From a checkpoint of a small contrastive image-text model.
Model: 5.38M parameters, 64-pixel images, encoder arch convformer, encoder norm layernorm, encoder activation swiglu, encoder patch size [4, 4], encoder depths [3, 6, 3], encoder widths [48, 96, 192], text encoder width 192, text encoder layers 7, text encoder norm layernorm, text encoder activation gelu.
Rows from block 9 of the image encoder, named by matrix and row number. Each number is 128 + 24 x the weight over its row's rms, rounded and kept within 0 to 255. All counts start at 0. Numbers have three digits each. After the name is the row's rms in percent of the matrix's.
# pw1: token mixer expand (encoder.blocks.9.mixer.pw1.weight, 384x192), inputs 128-191
pw1.83 102:139116122144126125120162134146158108141136119097109190179166162140096122163160110116103143170170133156144162078165162178137111121077106133151121123141124113130167129139146083116165142129130125
pw1.84 107:126117090104144108156120098159159108149103130139112119090138117119104133136162169102136164140157145108114122119148152137131108110121147134113149158126139108165119154128131127126137148089131192
pw1.85 100:145103092095101105121128104123137150152126140164109155139138149125128154079135116107094142120082172136145132167079090134136123112115109164152141106168106148112115131163155158160137144137115112
pw1.86 096:153103135109122123127110134137094129115132205158121090101087109177130128140101090144163123120134133120145108116157124143117110148122105184123128146149098143150076133113063095161163152125093136
pw1.87 106:100109125103158083137143128131174131141104098125120121155135144155152139149132092093144138105107102100101093170160082129194139110106132117133099117151130104142126121151098147090117126118162112
pw1.88 097:106138173128124119135121136107128114119115113124111105136085138159123121112090117151114136122134140172156106112155132137124154141096137131151146162118138112171096122082180142162094085123158105
pw1.89 105:121101129137135141125133117155153107199125104167083152123130149108109114127144099167152130175126141156095128134175181151152108109097164128112097130133103099103155118151109152149134161077146141
pw1.90 093:151136123094122125145155138115110129144123109083167167145178160135137151135128065105142091093140148104124124124164122145091144148089121096143121102118098090106132115096124127109173114127180144
pw1.91 099:101090142107098118107148190122135181128136153113134139146127123113117109150140107183113148139092104101116090141101134156184134113077100139141114105110126183123076138082147120133131109142128110
pw1.92 094:141134091135144101163111104122122121090147106147126146135160085169108101106120108130125155138144108124164161122116172149148163134127174083110058149139146125120076133120078158095098144138105112
pw1.93 114:124089114114073117148152127172112181172137148146113082121181096120152088153096139158158148086162122122119121136140141132136109171138142099128137124170159087105127121120107133122106114088106134
pw1.94 092:131114127150128112167112095112135137095158082096100139102148178116125103140133139122117089094124100165072108116120147108121133119136139137178165104122150130156095114149111133134136133149090129
pw1.95 084:135158146086103107099165132134157162128119133172075099155103095146106116137099145095117100121121172093174158140132211131106174116124109123176148131153111136120110100135139157095158155114144120
pw1.96 101:098093147118110145158154114148107085134115106108133109115112140160102163152129099138107122163149109110087161131090112120149146172088133153127112122119132128105115097121175116165097145179099107
pw1.97 089:115153104185122102093116129095103125102119141102127154070131126134125154167119174116130165121072174123162124167169094148113100123134131102124086125105148147178128112121106087147055130139161149
pw1.98 098:103148161142140115137145118127118118104137115098119088104133123144129102173128096113155098078127149066173130111126181130139161145159134089094103113115128134160116125092136169127176145084115082
pw1.99 105:120164145092103164130157143085160130147139144162158137146125143107156196133158140116138122153111152091132110138109122082071134073130153145119107148124101095093156119139132137080145115124128129
pw1.100 090:096117110138138158119118137141152136176117140114063115168147149122122123152139134114125140118100104153110093117126153112135166129129111155150139130143124111144135151115098143162116101111116138
pw1.101 092:125124145164127105088116145128122136129114082137075154149127147089124130100146091148150105127107099138160164097142108115125119118144113143131147090117127083160128114115170127126123115114095168
pw1.102 095:174138106132158108129113131139104159110138126105135124107129165155117163092155097159135157126129053128129130145123101144106142124154147115171100086155118126150125100156162079122142107112112119
pw1.103 099:132126120119137144110158105123118135132145133162086108111129128165115118111148094124143149114159145158153146099142145147172110138124127104156112130159051077147164127127165100126110152080133124
pw1.104 109:121100149122136109130153208155138111114151106131128095114173122106091172142179136135099120126111117105156119119112118191160149172128071132159117108140168181129122111159139110120153111114144130
pw1.105 102:107124098101134153124126161173139110132135130134105149124142141138116072122114105132112097099092178155136124116109139123169156156097113133180115095131072155128127100134120125108135122100105148
pw1.106 102:135103110104140123151114109094156117167164096131102106116145104169151110129128127105110131154157156093150131098117132126141133133139141140163139144129132115116124108134109110148141159133114180
pw1.107 104:110145133099103103121159094140139130121139148140110126137127121153131115113122162092163118152098143134094120169156109179113143117146133173137162160157108170127143146167093096167181139128136139
pw1.108 085:135054117173128104115118100143154121106110148147146094101144105134109109123143104134134135096075148111195155073117129160135118139145135164131142114156133148146111074133133154141178101124108137
pw1.109 114:114117176120155128136110135094148119135096162129098132155121105096156151170127149151138129151181157146156092121106126092163095157137118143111110079121138088110119140081155134173111144065142119
pw1.110 100:090097117118120105140134103123112116069083108131158132181141128129152151146138098124114118128151128103121123125116145114140204108165120112140100138088096090154093114114127115156102110141119103
pw1.111 098:120136118097106132115080128141129163103112171120134145100119087123148136159123098134116124166144120120135176128113103092163159127116127136114149108161146115097096123122116169159122135123107131
pw1.112 098:076100163148155076107088055128125127106124106110163147101129120126158106122160123144140113124149108094121122120143125154106124109109138132121139112126157113124106141074150111148108134148085140
pw1.113 091:140125145095120143160142127117144132168128150115130149162169079085101180133121093131141077145143119130174139131121109147138135153111094170142122121102164115167119126092105160142115115132118143
pw1.114 098:112140100145132143152082127153130145112121114138103135091091124137136116126121128151151144105075133131116155154103101126098135148176134168110135122155126139145154142123145112136107102077132106
pw1.115 102:102108132101181121122170127122125200132143136128165129111107112073118133093141102135112105136143112143126129132120089089168119149088115162126151112139126126153144121151124083111126123143150108
pw1.116 096:113153108102132108100103138158137136142109101161122148145103086112078114079113104158111132092137145127148084137150114120114131131141149107144135122152162107127163112130137126126137124099155155
pw1.117 100:116178116116142137139097118143093147104088129154101160131145134105104147141126108094112106118157139139112074132110097149131135122181156111137088132131123109109100100178097083154136126111118080
pw1.118 099:109103114129141108106118130120094123109107108196136158142145167123147155130135141167144140108147117102085075119111143087149127156067112092121127142126143152137067096126115081123155125141128121
pw1.119 090:149130120136127101111155136058132145144132087114145133128123126118146130077129105147110086119153112192153139149112108134116138161152124133132129147118128146153100108122164132108157141136139140
pw1.120 092:089116112123137135161167159110128118119102163118137142099109102116116114121075129118123149159160136122125116118124138133125089129126137148114162141180108128111151134144145111171088128181112096
pw1.121 101:178161090080145097149108123130132123147138192119145169125141076119128116178160138172177097082113106140163123138120093144137153108102143118137107135120107145110095125159124131155123074105160121
pw1.122 098:134142137151107122100143095119175119154165111098158170107130146144100121134132159139124075139093136145094110101117140090104143119162121111124106147118169174143159147137121100094087093164108124
pw1.123 104:084150149124133153100205160115094160151105082135101129153176123130133128094140136108131127148149103185147132108166097168178129113153130110108123104109119105133108119139092135128134161130108130
pw1.124 098:132114138128112127150145151182144123112113137136167140141105112114115149119151174110179121171131188134081147119118100119132113125120099155092167116134100126110091129121118154131146147134119083
pw1.125 110:121129133124119094119127123119144113154107096135162116123090095114114146165109103119118136135109141144135113118084087153116090179114125123116113123083138148125117058128148106128129103114110143
pw1.126 099:145146176128135118108165131118094117164131097097099074129135124137157114182133151098174154141120125132133107110161123106124138154118114136152105092089123122129146185143131124145087147108155137
pw1.127 098:141157131147114084154119168112095119155146172135096137113151133194130144112130137156102104141109142172089112096152107161097131161161152130168155113093172134173138102126127144110136160149137159
pw1.128 101:113121077113147121114162107141157108137141166138142105119151131099088163134158140133153139096157133114091100166123159125108145102125141105121149160159145130132098156097116078139147132121129124
pw1.129 094:094155089124102157113135136157115111116134149089084138141116106115144131133081122102104111157134115124123115135126129148122152158141107112110129109131159078129115175105133105074075129133115145
pw1.130 106:126113149108136128104120098099170148144156085143109132156110108124119134121120161125136140128132093151139167108176095113142134130103131091128113113137133100143113104112119105105108170113148145
pw1.131 103:162077119136158052123138154106138141157152122158102112155109111159155123129147100089139162137126140094117110147112137143127152146109143073116097119137144137152084100161126106124157135173133129
pw1.132 097:079165120155097141095132132132147149159174150134102124125164109105128145125109135131085177102136136129133169102155164121101139169068119156127152086133138183135106099135133142129103084150103076
pw1.133 106:131094113131124106094126132107131119133131127152129141136137128132180090123129124146117112129081135138127134122149161124151168141117163164124104138106139141164082134078094137163139145120184136
pw1.134 100:144114132127164098115171124149152148155162115129123100149115109178141122089086133164125130109087128122153129183171154143166126125150130096114107110146101165130077105099110105119141114114159100
pw1.135 099:128102156124144097138106172119152070119121105129100138097112089115162146115191126152162116125147138072112159090134121123149111113101112163106103137077129093135109150141115129172144137112130139
pw1.136 095:107113097150120120103118135137137108151129124132069137115139158142102114175053164104153129124172089154130130101123169150163126162169093147120111142151100155129095147160130115135159118114129146
pw1.137 108:087135104141121146143113155127156113154127145128138144129090111141097131114124083139152128112104123136106164110120140123155121115147134089097108126128073076146144110112145165124118152165112101
pw1.138 092:152132140123199145163106170166142121133123147152165163119133170116116102092171099109149140126112164072143144120143113118132125122129113104121088112101113139110113143100079106097140112106124098
pw1.139 101:141116112116136123092121109084105126141170133094150112091131134134113158150100159094140123140110126094085112129137133152137113097092139128150095150127136168111152158128121151077082125128143093
pw1.140 093:115132086108172113158150112163092137104168125109170101131160092170109111138144112153146168126149071156118101135140141136194104147132104148131082130162138121136134146162126121123141083129121162
pw1.141 089:102100125150137155138112173141127150132191121135104124108075132126165102116131103082113153144126203151148165165191152113179120144081125152119121089145131110149126090123124126086104118139120143
pw1.142 101:122141106135153186138143164113097112105139130155116119156085115166137135141154162134080154163155163112166099137148119110149109151145124121134114152120107094107092113160099118124175147125134107
pw1.143 093:146147090099182109076120140150112158109076151132125116124131153137121147139110105136139130124086096094151135144148176134138168131136171128150109122111163125152149117126091118131141090135128113
pw1.144 111:091104140130124164167099104074121128124135135141136146130155133105170146123125121118132134142134132115146151125106093079129164133147150123135122133149088118119077127082116131123111173141096111
pw1.145 100:116151105157137130129123106095122145101089121105136112151118112128142146135128138174146150163141149112179083134140172145133179121140116130115131102149111125105145119121113149148161138108137135
pw1.146 091:151118147109100169140126111129107098135093146123188130133159172120185149100126137152141099109128111152147111139135094120122167135141156134097131105100145130158141147109123122131128087148144106
pw1.147 105:140119132131100125067148091135102136115116133149093139150186129121106114113108130115152147141135097099086173094117105156136130155102157140126120165116159156150116106138143125150080140134177112
pw1.148 097:105137129101131096134137139081122141112151131114134094102088152106106142120136111131130100083142129151135075103083125122129116174109129148109139112115141108144128142076148187141093110107133114
pw1.149 095:098124148128131087132183143131118110152138150171154079143118122138096135146110122134118129111100097145158147140149102157133095165138180114129154154143118102110103102141111127133112129105125130
pw1.150 098:178161155129097111135119108132137160181151167113142106135105122122159129144106120106128132134154146156101117115129138124115108091173109124132155109114139132149133110136125117156160124114129124
pw1.151 104:111127118110087122110122173148176137133118119133097133147159124153156120071078117148116108110128124104131113116133126149131151137122099111173134164123106125130133150108141119121158168115102087
pw1.152 092:110132127093147068137102091123111154131118153099120167145102151143119088170116124086146118151122122125125157158140124147093142140161124145085142075161134146157111093121113120129111100144171120
pw1.153 102:061103098115099129101132132123104119127120111116163145112158142110130128154141181112152121124178171073148143150122140140130129140165149107190102122154148094134139113121124090169139143126166161
pw1.154 103:147143123143086123154152132103126144120136161096109106119113129128137134163126120149070137108146140141106113128111123161152138157112148132111119121148123062119121127102099174182136115112083121
pw1.155 105:112153155131107125141153123129120141092113134094153153138125163107121139124138106126132112118152151149126149142065093144174112097129113156145138133119070120123154105124123095136146151127177180
pw1.156 094:127134135098133155079099069140134140121114092138126162136109172135148153133144113134134109144095091137142161090132141159161152163139107129160116110107120128158139109140112118150119114109112147
pw1.157 097:102115114153164105106099095119132127145128136142151169152165143142140124119148116149121106118114100150135097136128077117129084169083125131132160146134137141144140161096092111127121125169070166
pw1.158 103:140124127103151163149136144146150109146120106145171120138140185106153114146113118094133107146130135150140108138159146144096076144107125152125141125119185134144161146080115157137145159140134083
pw1.159 112:110175096096109108151157132133103115097163093146127132128105120120108150124139132123120152129121176168135105137133160120104123134138147164095102108124135142124145122146137104074111137156107120
pw1.160 110:120135114188098166110120148125140175157140131127137117126143150106142113101135117101132135160102116129146141156150150111142160129078149128122141135151147156132102078142127087112134137118180117
pw1.161 093:130116170143134099132123105092131098101147111067120121148156127153131159125127145097143105131125132104089077125126144140114140125114183120154119147139124082150096128108102136115119139119134095
pw1.162 112:131082117132140094136117154158148128102132149156143122139084143141046119155125094142094160164137138115150108136163140153121155105125124089123107146156106108155150176114160159138158140154125080
pw1.163 092:152132108148114143112104107130136136133144186088130123125080114111178116138063162121136130135119116116127079155109124151130114132183144114084134086070183113093113142125138182142139130076106112
pw1.164 113:141171126104112172110144125126115085121126120126118152101115108114135137145142113135103148132163154136107115129159124133080131100147123141107109132125132157130131126081096122080085167120134115
pw1.165 091:136132133112094121144089149117115108119139123083136134119114112140133145112143146154132164146151128119093122140110105177133123130133118140123119135128116114165099084118099123096148138151075144
pw1.166 090:142108118091138137125112114130156123087097151156084081138118148163141083158102171143129137135139141145127103141148121096133116128102135126133101109154129170152152126187138075123123133139161137
pw1.167 105:131162098110167166095127145094145122124109152170102116100159124150135120088108138119105125091147122117137120127084122136160131108129092155131120150067142133115112151170124166187135076082117130
pw1.168 110:147132129179094121095147104143144085160114127123123078137129084185146120125145158147105143107129123114117108171177110134128104138164122181083125100112127110163099121167112143128123100112117115
pw1.169 093:082128185171123120131121073152144148098148122148141135131107135125142150076125139123172107151111115115115105112112169096154134130138133144127154090109140158164120097123150126171108121099134155
pw1.170 102:139075112096146128130115106088143148147142185138162147118115126164101086118159102108125114159122110130179097127145132122135121121117113095146168099093133103109131097092133130091157148088128105
pw1.171 119:160113097137113141095141117089172115171139177167108147170155091154182176117089145129124108143137121117135107160132160121121119131113094118153134136173136098133130108121115144085171128130070071
pw1.172 097:133139094123156118122152139142129119144116108164093133121180151104123130151113121149122125105108144115146114092139114139135076153096066155142171102137143132130149173173156149114110143159101136
pw1.173 102:137143196125109127146173177111114113095088149118118156103132131167153130104143164125122127092129172073095087137140085136123123109139138131102096121144096132136104157143149104146138098132081111
pw1.174 109:122133075114128097130145122144155127151120126148160145142153117099109104139067148110131136105109132116101134101138181129167145116143091154095133143143121138128132100115155133125124111140170126
pw1.175 096:108138196125168128173171107165154110111122125140139139078138124159146112162092127117190155142099111123107101138110156153119114113141073131135139122131112170176103106123161144170121106139141144
pw1.176 110:143135126089117120109150123155159117087157140116128152180122171104129123112136146162133121110141141117114151113136083088106173146100130097108154117146126142120101145157107145131113188125145133
pw1.177 096:120119123096111130144085104179156167163151124096172125118118128115112123132136170109101133153124122120108140092134123130108102133115126124092079127094112133163164132155122054138145110149091142
pw1.178 090:156116166155120129147170096079126113143128165135118113184138142136165081135099116141105116117142110099070112127143132150102095166140122122110105179096183123134130113133109160142133113123135149
pw1.179 094:110084099126182133154146147146139152114136134107106141108130135128073094141143051127081195133156131159130134142123158155146142122112108103157091115120113115128127114181154124097132102157114123
pw1.180 095:140122131149137161167182106179116110106166125100161123126099109141149122146127120101144117160140145131112085152174114121117116126135121128098079130135091132111137157126098165091117103123173151
pw1.181 097:116094168153144152117111117118083118112137091118138093115178148111098107120109118106116100145108124145174094126103125133141133109165149140150139148129110121086138179130141078109149132107130082
pw1.182 101:122155113114141163103143108098142093068130107168113146104149168144151132097155131096102134159161111122133061146150094142171108112087082115092145116184104091119161149103129131143114147159098126
pw1.183 117:115150138083152119108118158084150148163159166149120150095122118130104106147091127143131145092160128117133104130151128140139129186102126134136117108136104153158137104131122152096126105097120102
pw1.184 084:126081139101147116132061125154173150146144130136129092157095091175120116115104140164166084141137140128099093144159116098081119144113159136131130157153121142145136152101140096142133082116108147
pw1.185 108:108149120087164123156157148125100099158146114156109124135155176111126133151132106141144132132102117130113139135134158122128135136129141128143122145162157111116138060128168143104098142131133152
pw1.186 100:116124140125119147154155105130117132097098126131113121131145105170094151172138100154113119088072145103170135143109151139172104150135147091131147134112128111115142143091127100083165156119129146
pw1.187 115:168112106146111142135149117137133120155144124195121133153143109133106130140114145111169110071113130099141126126172119123141122128138091142103131160186134118145132114132108180131139137127118066
pw1.188 102:145139128139087142138156174141154100112053134083145137099126101111163100114126160091128140164073138106105088130147124135144129178122141126129168119151113131087139109168131139134144183151115119
pw1.189 100:121114094109128112122142137120136121148112131120109133137100118145146167101143119118141190158149131091110104163178134136163140089134142126126124160124140112178114110084114080105093132129123171
pw1.190 092:111070141119159091145122122090096089129128143073114131126135153105126132162115147125107110118097097131124112142135173142153155153124134157128124115147146082138107090144089142137161096148124118
pw1.191 097:139128162100112094163113142102102146126152127137103125126134133117139123166081097089129152149162135125115125119096178078102122145058143100133174119134110099133107138142136142138087151112165130
pw1.192 101:137080134120074096135144090122087121113130139166131137106166128148114179122133127099143144118132130130089129113117096115179093090163162172150133142120126062152134147145147130158096102071139108
pw1.193 097:152120106044147106125091160130126108099159160113124146157124171100126143135130180113149120114119124121153094116098136169159101102140141170075077079138140078134118136116094151190160123148140136
pw1.194 094:156137123153122111132120093152069138128109108119146096162105130091107171129103089122122142154117098156146072085138127177141111130140123116173146164084134154135114160113115125097145133189148120
pw1.195 089:113135114163111104126114154151139122123130112113100088133119114111140126127141138127153140099116108135165103123146131130149140171137169100105112092083138175139099153112140139129085137150121129
pw1.196 100:144139138093121111089158142141123143164139121170143195116171149112150146104107128116131096131138122103119135129095110169122159143104128094100119113156146156113136122150136132126114141152113120
pw1.197 106:129097129094101134148129128144123145120133160167129097112123107160120133125155130139126140132112113105098178154134142092131144125107109103143120180124150124106127124121172123124152139134138111
pw1.198 101:096167138132159108125180117106121172125143107170135175128140113140139145114126187119144129130142121137140130072137092110139142129076086144129150118084121154128136103123111092099091112127112173
pw1.199 090:109129133136108173163123140151113147084116142114153154166114168134140131178160139091128109113145128109087115083153123130139110150097192173130154168147097150134179159135102137115135126132146177
pw1.200 095:136128126164140112099097127117128136132141140097140155081149120085123126161118126102177113126148114104141102124098128135124098146122088131157098163125162144132123125140110089110118084156104149
pw1.201 110:096165121105080138098145154137151088126098134176125093126107111171117109162121136172118110117124199149129148162174100112089168151128150123118095104122100138068113107153101101129155155128106088
pw1.202 106:125160156120139052154122099145111153124148167163134170114130091118149116136156150145072086118131111123107141141093159130143135118117124158133171103102084135121080179165106141118119086144119158
pw1.203 106:103105128105149178102129107144141134106126136171102120160100141124123122132134173118164150162124156126158103139140125110142111166119085116098122133122101156076151152123113155104112127110110093
pw1.204 106:109109134133134169181146146146153118109122154175121130140126150154116143079174148118140109117100100176066131136158113136132123126098147112091149147116187183097158125141157111150123124145186151
pw1.205 111:143163126078164115168114145083103115105128177123100149078115106152166135133110103094137168138117104124162154117165107122107130145145087135128154124159124138110085117128137106123126140068112116
pw1.206 107:110080147107115110138121133130163090184149127148156118057152157149123099114148138143135126101149135142185099163115132134088145150132116103098113109151068105129181159110146100102119134119091166
pw1.207 118:115143167173112141098182135146101140125111141141121099165109141141117144128150082132101133113160164136127108165156098127203137110146128123137100125164118120131096122134115133117121112136151104
pw1.208 095:139157105111118150117139124144138104120121141106111137101107103135164122149119121142095131128083143166142112142111111170129100103168133129107107124117125144098126126139132132095141083117176080
pw1.209 092:123118097117121138087142131105115139136136136114102082132124156084165124158159105157132115082121092148150089137103127125125131094107138137133150128132129099144123113118098114159129115133108133
pw1.210 098:178123103109154138099115162179140109088177114119103149138140147122141089155153121127133153116153123144140083174138150129140102139145108147107141113091105171135101164097133150083114092158087139
pw1.211 101:139111155124096090121066149120123109114142132165121134149132110186101128135096139086139183141122106126119148114147162140138111113131136080098118135144107135142163136150176108162106141147106124
pw1.212 093:161142141110130141117126137162130149132132133155084145084090144160123091090142143128188152184124105132157132126154142160075139117091113120139121098151123132121157112116135128095109111152127137
pw1.213 092:122103115104146168105110108119160155107130143097141168108159138122162114134149111113144090113117139150096146165120123136122148149135112187173145113144142118133115151119153128130135071114165117
pw1.214 100:126114114156152117115087156137158102154124111119093154083184145117082140171102160083155148117105097147063110118144134139106116116108156141161136167160099135136128164156111096130107102102104129
pw1.215 108:135088115081116133134155122157092131118159151115151130119115115128126142144159112159119093133135118152145109112163121148107104136151132120146125111116102144120137092161104102139141187112138125
pw1.216 109:124101101132138137139130124076141130121137100162108144101123132168140105132137165123152163135146136133122140093148139144086137098122138089107119140126124105134096093123154163116122124111109124
pw1.217 088:118096114120177133158112151159104108103138151149175072103148133166098109134143123120144144131126078115086072116115122111156118106149109134163154124117136133112133190132118140136122115160131114
pw1.218 090:146131125103122127143117147115130139158127121112144091137118121139107122106111090143101110129129130133126133138151121135123140141151120135130117104110147140136104128094103152124080124140174075
pw1.219 093:079186150132125127125144081073156119125088071127130109130122149128097152173106146126113119135138155165141129136155121127138130140112131103149118122096116139139109132096122103123142107091128117
pw1.220 107:129112128098149150171116112142129128129163101159172101120132124144086114140119082113111160130106095143159113154185124096142111125128117147093138132109133136133125091143120098158144093117130127
pw1.221 097:098168180138136123128119097103117137135121171112140116151157173111160114140121124146127157115156136113100109139090134134133111092130118146148114159137150080164117114133141126108133132105126160
pw1.222 108:187098103136174145126119132088134134119144138098149140175089127109115138132077103157149147095094130150130133113151107132117140134142154161143113133128131153100086130115099166145161182111120135
pw1.223 108:106104177085119101148149159133119133104167136113089134180126135174132102119143121118173110129118140154156118138126138138107127130122107112134106105163136099115138150131137145157118122132089090
pw1.224 089:101142097140101096171185099101100110142083086166152111167130148135131156173115137138142135111192108130168101141094114148086148161103136160137098138160115145126151112126104132100152150098157144
pw1.225 094:129134133096143136125131110124150112118164127121122142114067176158086151113114112098133163100140078138106127101111128136172155142141157148125120179126140134143124109141115125102099114125137130
pw1.226 100:132171172133144140148112093118117153088165131123099133156134157102144152167139161115133139113146148140132131118134099126166126096081108095139103174112116118102093119161124153160127214135103142
pw1.227 107:121084139086124114100156139118131133176155135117164092162131128156133141146137147176156135127120052124106134129168147088122150126127133120115147099119093148125130111078105087097134111178172129
pw1.228 103:090119114126096107161104143144132113110146151112132162117088117113097140160136146127112137139132141100125135093086123174113142158148120108113094125113126124149092079144078125150121124134109156
pw1.229 090:083159149130095125099105158109169091165127105097112169121132137181099121125123115120110142170127089094116096136107143141142136134128174162201127128141105123107129139134108113119133106114078179
pw1.230 108:139135145124110175137153104106133132155137110164151132140181110050144139083148161138104096118095072175074122125141159107171125137146140118136128147147128086135138168136118137151145131113166163
pw1.231 088:106133150148139114149141114129151129108153131137112149119119102142139141125125120108119163125143109125096146152148145191106140171108145111151143138140133143158143183131119103110137118149124136
pw1.232 096:159114095123099159137106062105087121108155172146155137137138132125113133156087140108123124088134140147148139101160130151120129142113095141092131140080146128130095128134119148138127113149100146
pw1.233 095:170158151136111093107126136112127139153120128143130132117111091136100118112120095172152133099140132135112071103127098167101103180117168142178132140139157165154133130110129107122113127147126140
pw1.234 088:140159132139103137162140129125131087062091138124110113121128111186113169131118099111128145163109139136144115126116154134084132164132163107128130141113112099119131153087119119118153132125118142
pw1.235 103:157161102147174164164133135121112136097144127147143142139119123101124144122148114098141124107100121118100124110145171104134189140118084130136162144169143137114125100138139127079070116156173123
pw1.236 101:133159099140140107166108123130114137115113163183105126145146132137150125134128137192096119138155103144138149108116140139139138147193108105111129086122139132183119126092132138158122086101176130
pw1.237 106:143138163181139132168142106089150133140106182157137148110104117142104155112104169105161114095154114137133145113132146164140182128145110162133160103130164163167133099135107123111124146125134145
pw1.238 097:115123138079115114121094161140148121090140127130076125139112153146128152090145120127121126099108130167171148172132123095103126139104162107137157110114149128100121147103160085139126101109188133
pw1.239 117:109142156117121154144157174129134149132124116112142109126147116110125151147114086133098112098136147069126083107153114131162127130133094144105088103165138100123149114136143136145158184168140098
pw1.240 102:102089122096137124142183111149113144155103155115133119111122129106135117086103121090124159118151097144188155126131154121144127102112124127121118087113169116127138136118114122144118127116126156
pw1.241 098:111146149091105130144130129133137110166153163142068143166120155123077171152147121127132131160127169146115155117140140135143076153099094139132121143151111107146145110112153070142151181057132150
pw1.242 088:185112160119119117127099107153143110136132118091146147075101119123118097142145139138141103160169145128138114115147103172139124121126088108115144122132128152172138115106132132113123147174100133
pw1.243 092:140130155200118098127091106107138133103143158131135166092094160131106145155128095086135111100152123091146089154045135126126113151171107117113092093119132114121106104130106128123137128114090095
pw1.244 100:105133128110147111156156151109110154120134094119112098162089093117141106107119105120141145098142132143141113136121131125189101111111155132134143144113127147172134093118153120134137129144133120
pw1.245 084:111112139131144116172118122106125097129110137143135106159108114135145132159125104130088144102150125145142135123103128113121125106118126132132118062133104130132143133134113167130112160111146126
pw1.246 111:139148117096150082138145109107138138128105092170100119122129103136144177098176110105092136138125139130127170144138119153127132129134096125092179108143162093145104171154117081117124106154150106
pw1.247 095:115125139137139141098093091146143089128141101140124122131120116129148123160124112146134105131130100161128074141131199154148091140141158091133165095122128167150165081154135122143158089106086122
pw1.248 108:084083155124152133136117153143128103090118092110126070145164165147166121173146097137104146118130099098100147128097160088124109135138089100134128106132174118122118115109157077136127151132153158
pw1.249 101:137108130149149140111133144102078126091093072105125101119125127107127166111131143128124134126123095132084110107164145114129151145126146159097123118141171120134067101128066181100126104128124110
pw1.250 104:143145096121103161136161169095089127140165091119129110125141141145179121162149106129120145135143116129176145102127158087110134112141083123138108084116082141116137126136115125139122076140162129
pw1.251 092:168109135149127147100145159105116080143131096123105147137085109148136179105122115104137139151123143131158091167087108141122184133106124124149125115169118155122104158104160079114102106106135114
pw1.252 096:107077134150132136125096133092127173149110168185142100147163099104113128097097107125101126164096151112143126099136156135171143131084113134143116115121099131098126127141139133123127136163136128
pw1.253 099:188119108178103118162123114134161087132100102154163142116109134114106107116132119137134122117115122160112106108127146097110101168114190142118142154135145153147134082129115106091145108132130152
pw1.254 093:116174150112114165140116155136128132132142111147111116113085170154161133129084143111110146149091143136130127149168126091127090141157149105117140173079143135166130120150136086104149139111109123
pw1.255 105:152147137102137092127142147136155155167132107128113111116083096130100125134132157135165117104118194126087118150092183139116160098143109114147132105129083128118100118120145136138155095138145139
pw1.256 089:100137159118178129115122102129159137125162143093147139130109155138118092109075116132075125134147113131078106110140127133117113117099101141169116114097141187125144100110094151176118120129162154
pw1.257 090:152140150149102149104109146146099139112115108154144099173147107169109103159103141151127121114112138088162108113080120139133157111109098127142154120133140086091127139134137142104105104131137112
pw1.258 093:179122097174121110163150148134120175109154103113104113150184130123143120167129117143156137097103139120120097166146129115127148114113082114134113159111137119146131139150136095103090129138103112
pw1.259 104:143134133150120138111124144166171149114132146159111090101174116123160186112164127153126128095151169136126112135152118145126145148107145172121110117126148125067125155115138143125101180102133119
pw1.260 091:136088090131128134128139138111156167169119124135137135112120131152152099097125106173151087105107155126125145175107107090140142139126139079124132100079089137142146102136109125145113115141119172
pw1.261 091:145143174140126113140060160110140150144098097166124109099115134179142112153125098119126122152132166156140114152128109118151147161128128153118133135139150157106131146137146196163134111106123109
pw1.262 099:121087095157111092118144111170123115137103114154138107156106104110112100099118095122160135121119091104127087151152133160117079134102135150156102131165156102127125092127157130112101142113119109
pw1.263 108:118119127105133175115133152135169128116096116137125154133108085097134163127103114118118092130074152065127088157107142120102152153144148117132154118141086115083127148137125125149161144126104156
pw1.264 095:079114139116117120108169131094170117144136130130140113153148179134153099111158093138148135157112129106085123105126117145109158113136172166130150155093118096096148099154096129154115077133128149
pw1.265 096:081149114156114129127111080138127134087110167129162108113105087145128137124086142123128109083127102127123115132092165117133106110087130139067140152120151094110147150125115126160129111110125137
pw1.266 096:110134146158138153141168127118150130154140124168118115114163135094105132148118087137100120150124121133126143064141137126121113114099176166136113095128143140146160134129161133126133147129140155
pw1.267 104:119127125132127142123102162120120130132140116168144104123114111178109144126103111112108119176125100124109133108093114132118116151123106086116157119109109113118132145099133134157160137113163153
pw1.268 097:158128099115114120082118136149137106170113141149108125154155114128153131178118076112104137170155136162133126154154089161130108118110130084137053107155118130125096128135146111167142112119121116
pw1.269 094:164114120125127152125122096101122115117117115129124124140139102124144158128103161122129105135153140165127066107145101114109150091110142121128099171101136138139163108110121156103086137158129136
pw1.270 102:110120162107141138179114101148122188113164140089098127105132108100137098147113097144154137132145087114125060126114117169125103099149151108124152148127148109168149152102118071131134142120162145
pw1.271 100:132127145158110142109127133132172139132148105129121139117135128145172105122152156140125097162158160145151129156179130099120135127156126138118140110104185129148155093095130168155154160166076113
pw1.272 096:154117160133140139109143131132125112116134095101098101140123111152111112142117134155147157141117119126170124139125138165158101098127203101119106101133133129154158104101117126106125164103151143
pw1.273 102:137143090152155130112149110138139111132116130138132102128077147121150136122130107183117131123105111174125134151136135173143167147156100124137143139087124135108115132124151136101159158107125148
pw1.274 107:141091118103063080147159134118146176097148135164140124146134133151108166123117159127139159108109121158090095109147106093187128150157172126102150086139149135121113138144093121114135123121161097
pw1.275 103:122122101125123107108119126172152140128128116179111163096114127143158143111142123105089128149108129153078125103125138105107142144135155118120132085163099128078102143130109121143137115118093139
pw1.276 102:107146139088164088119170164093183131174161092112086120138116130145145065123106112160123132149138137086130132090136119144126152154113096130166156115123144128164102132079116137127139097125145111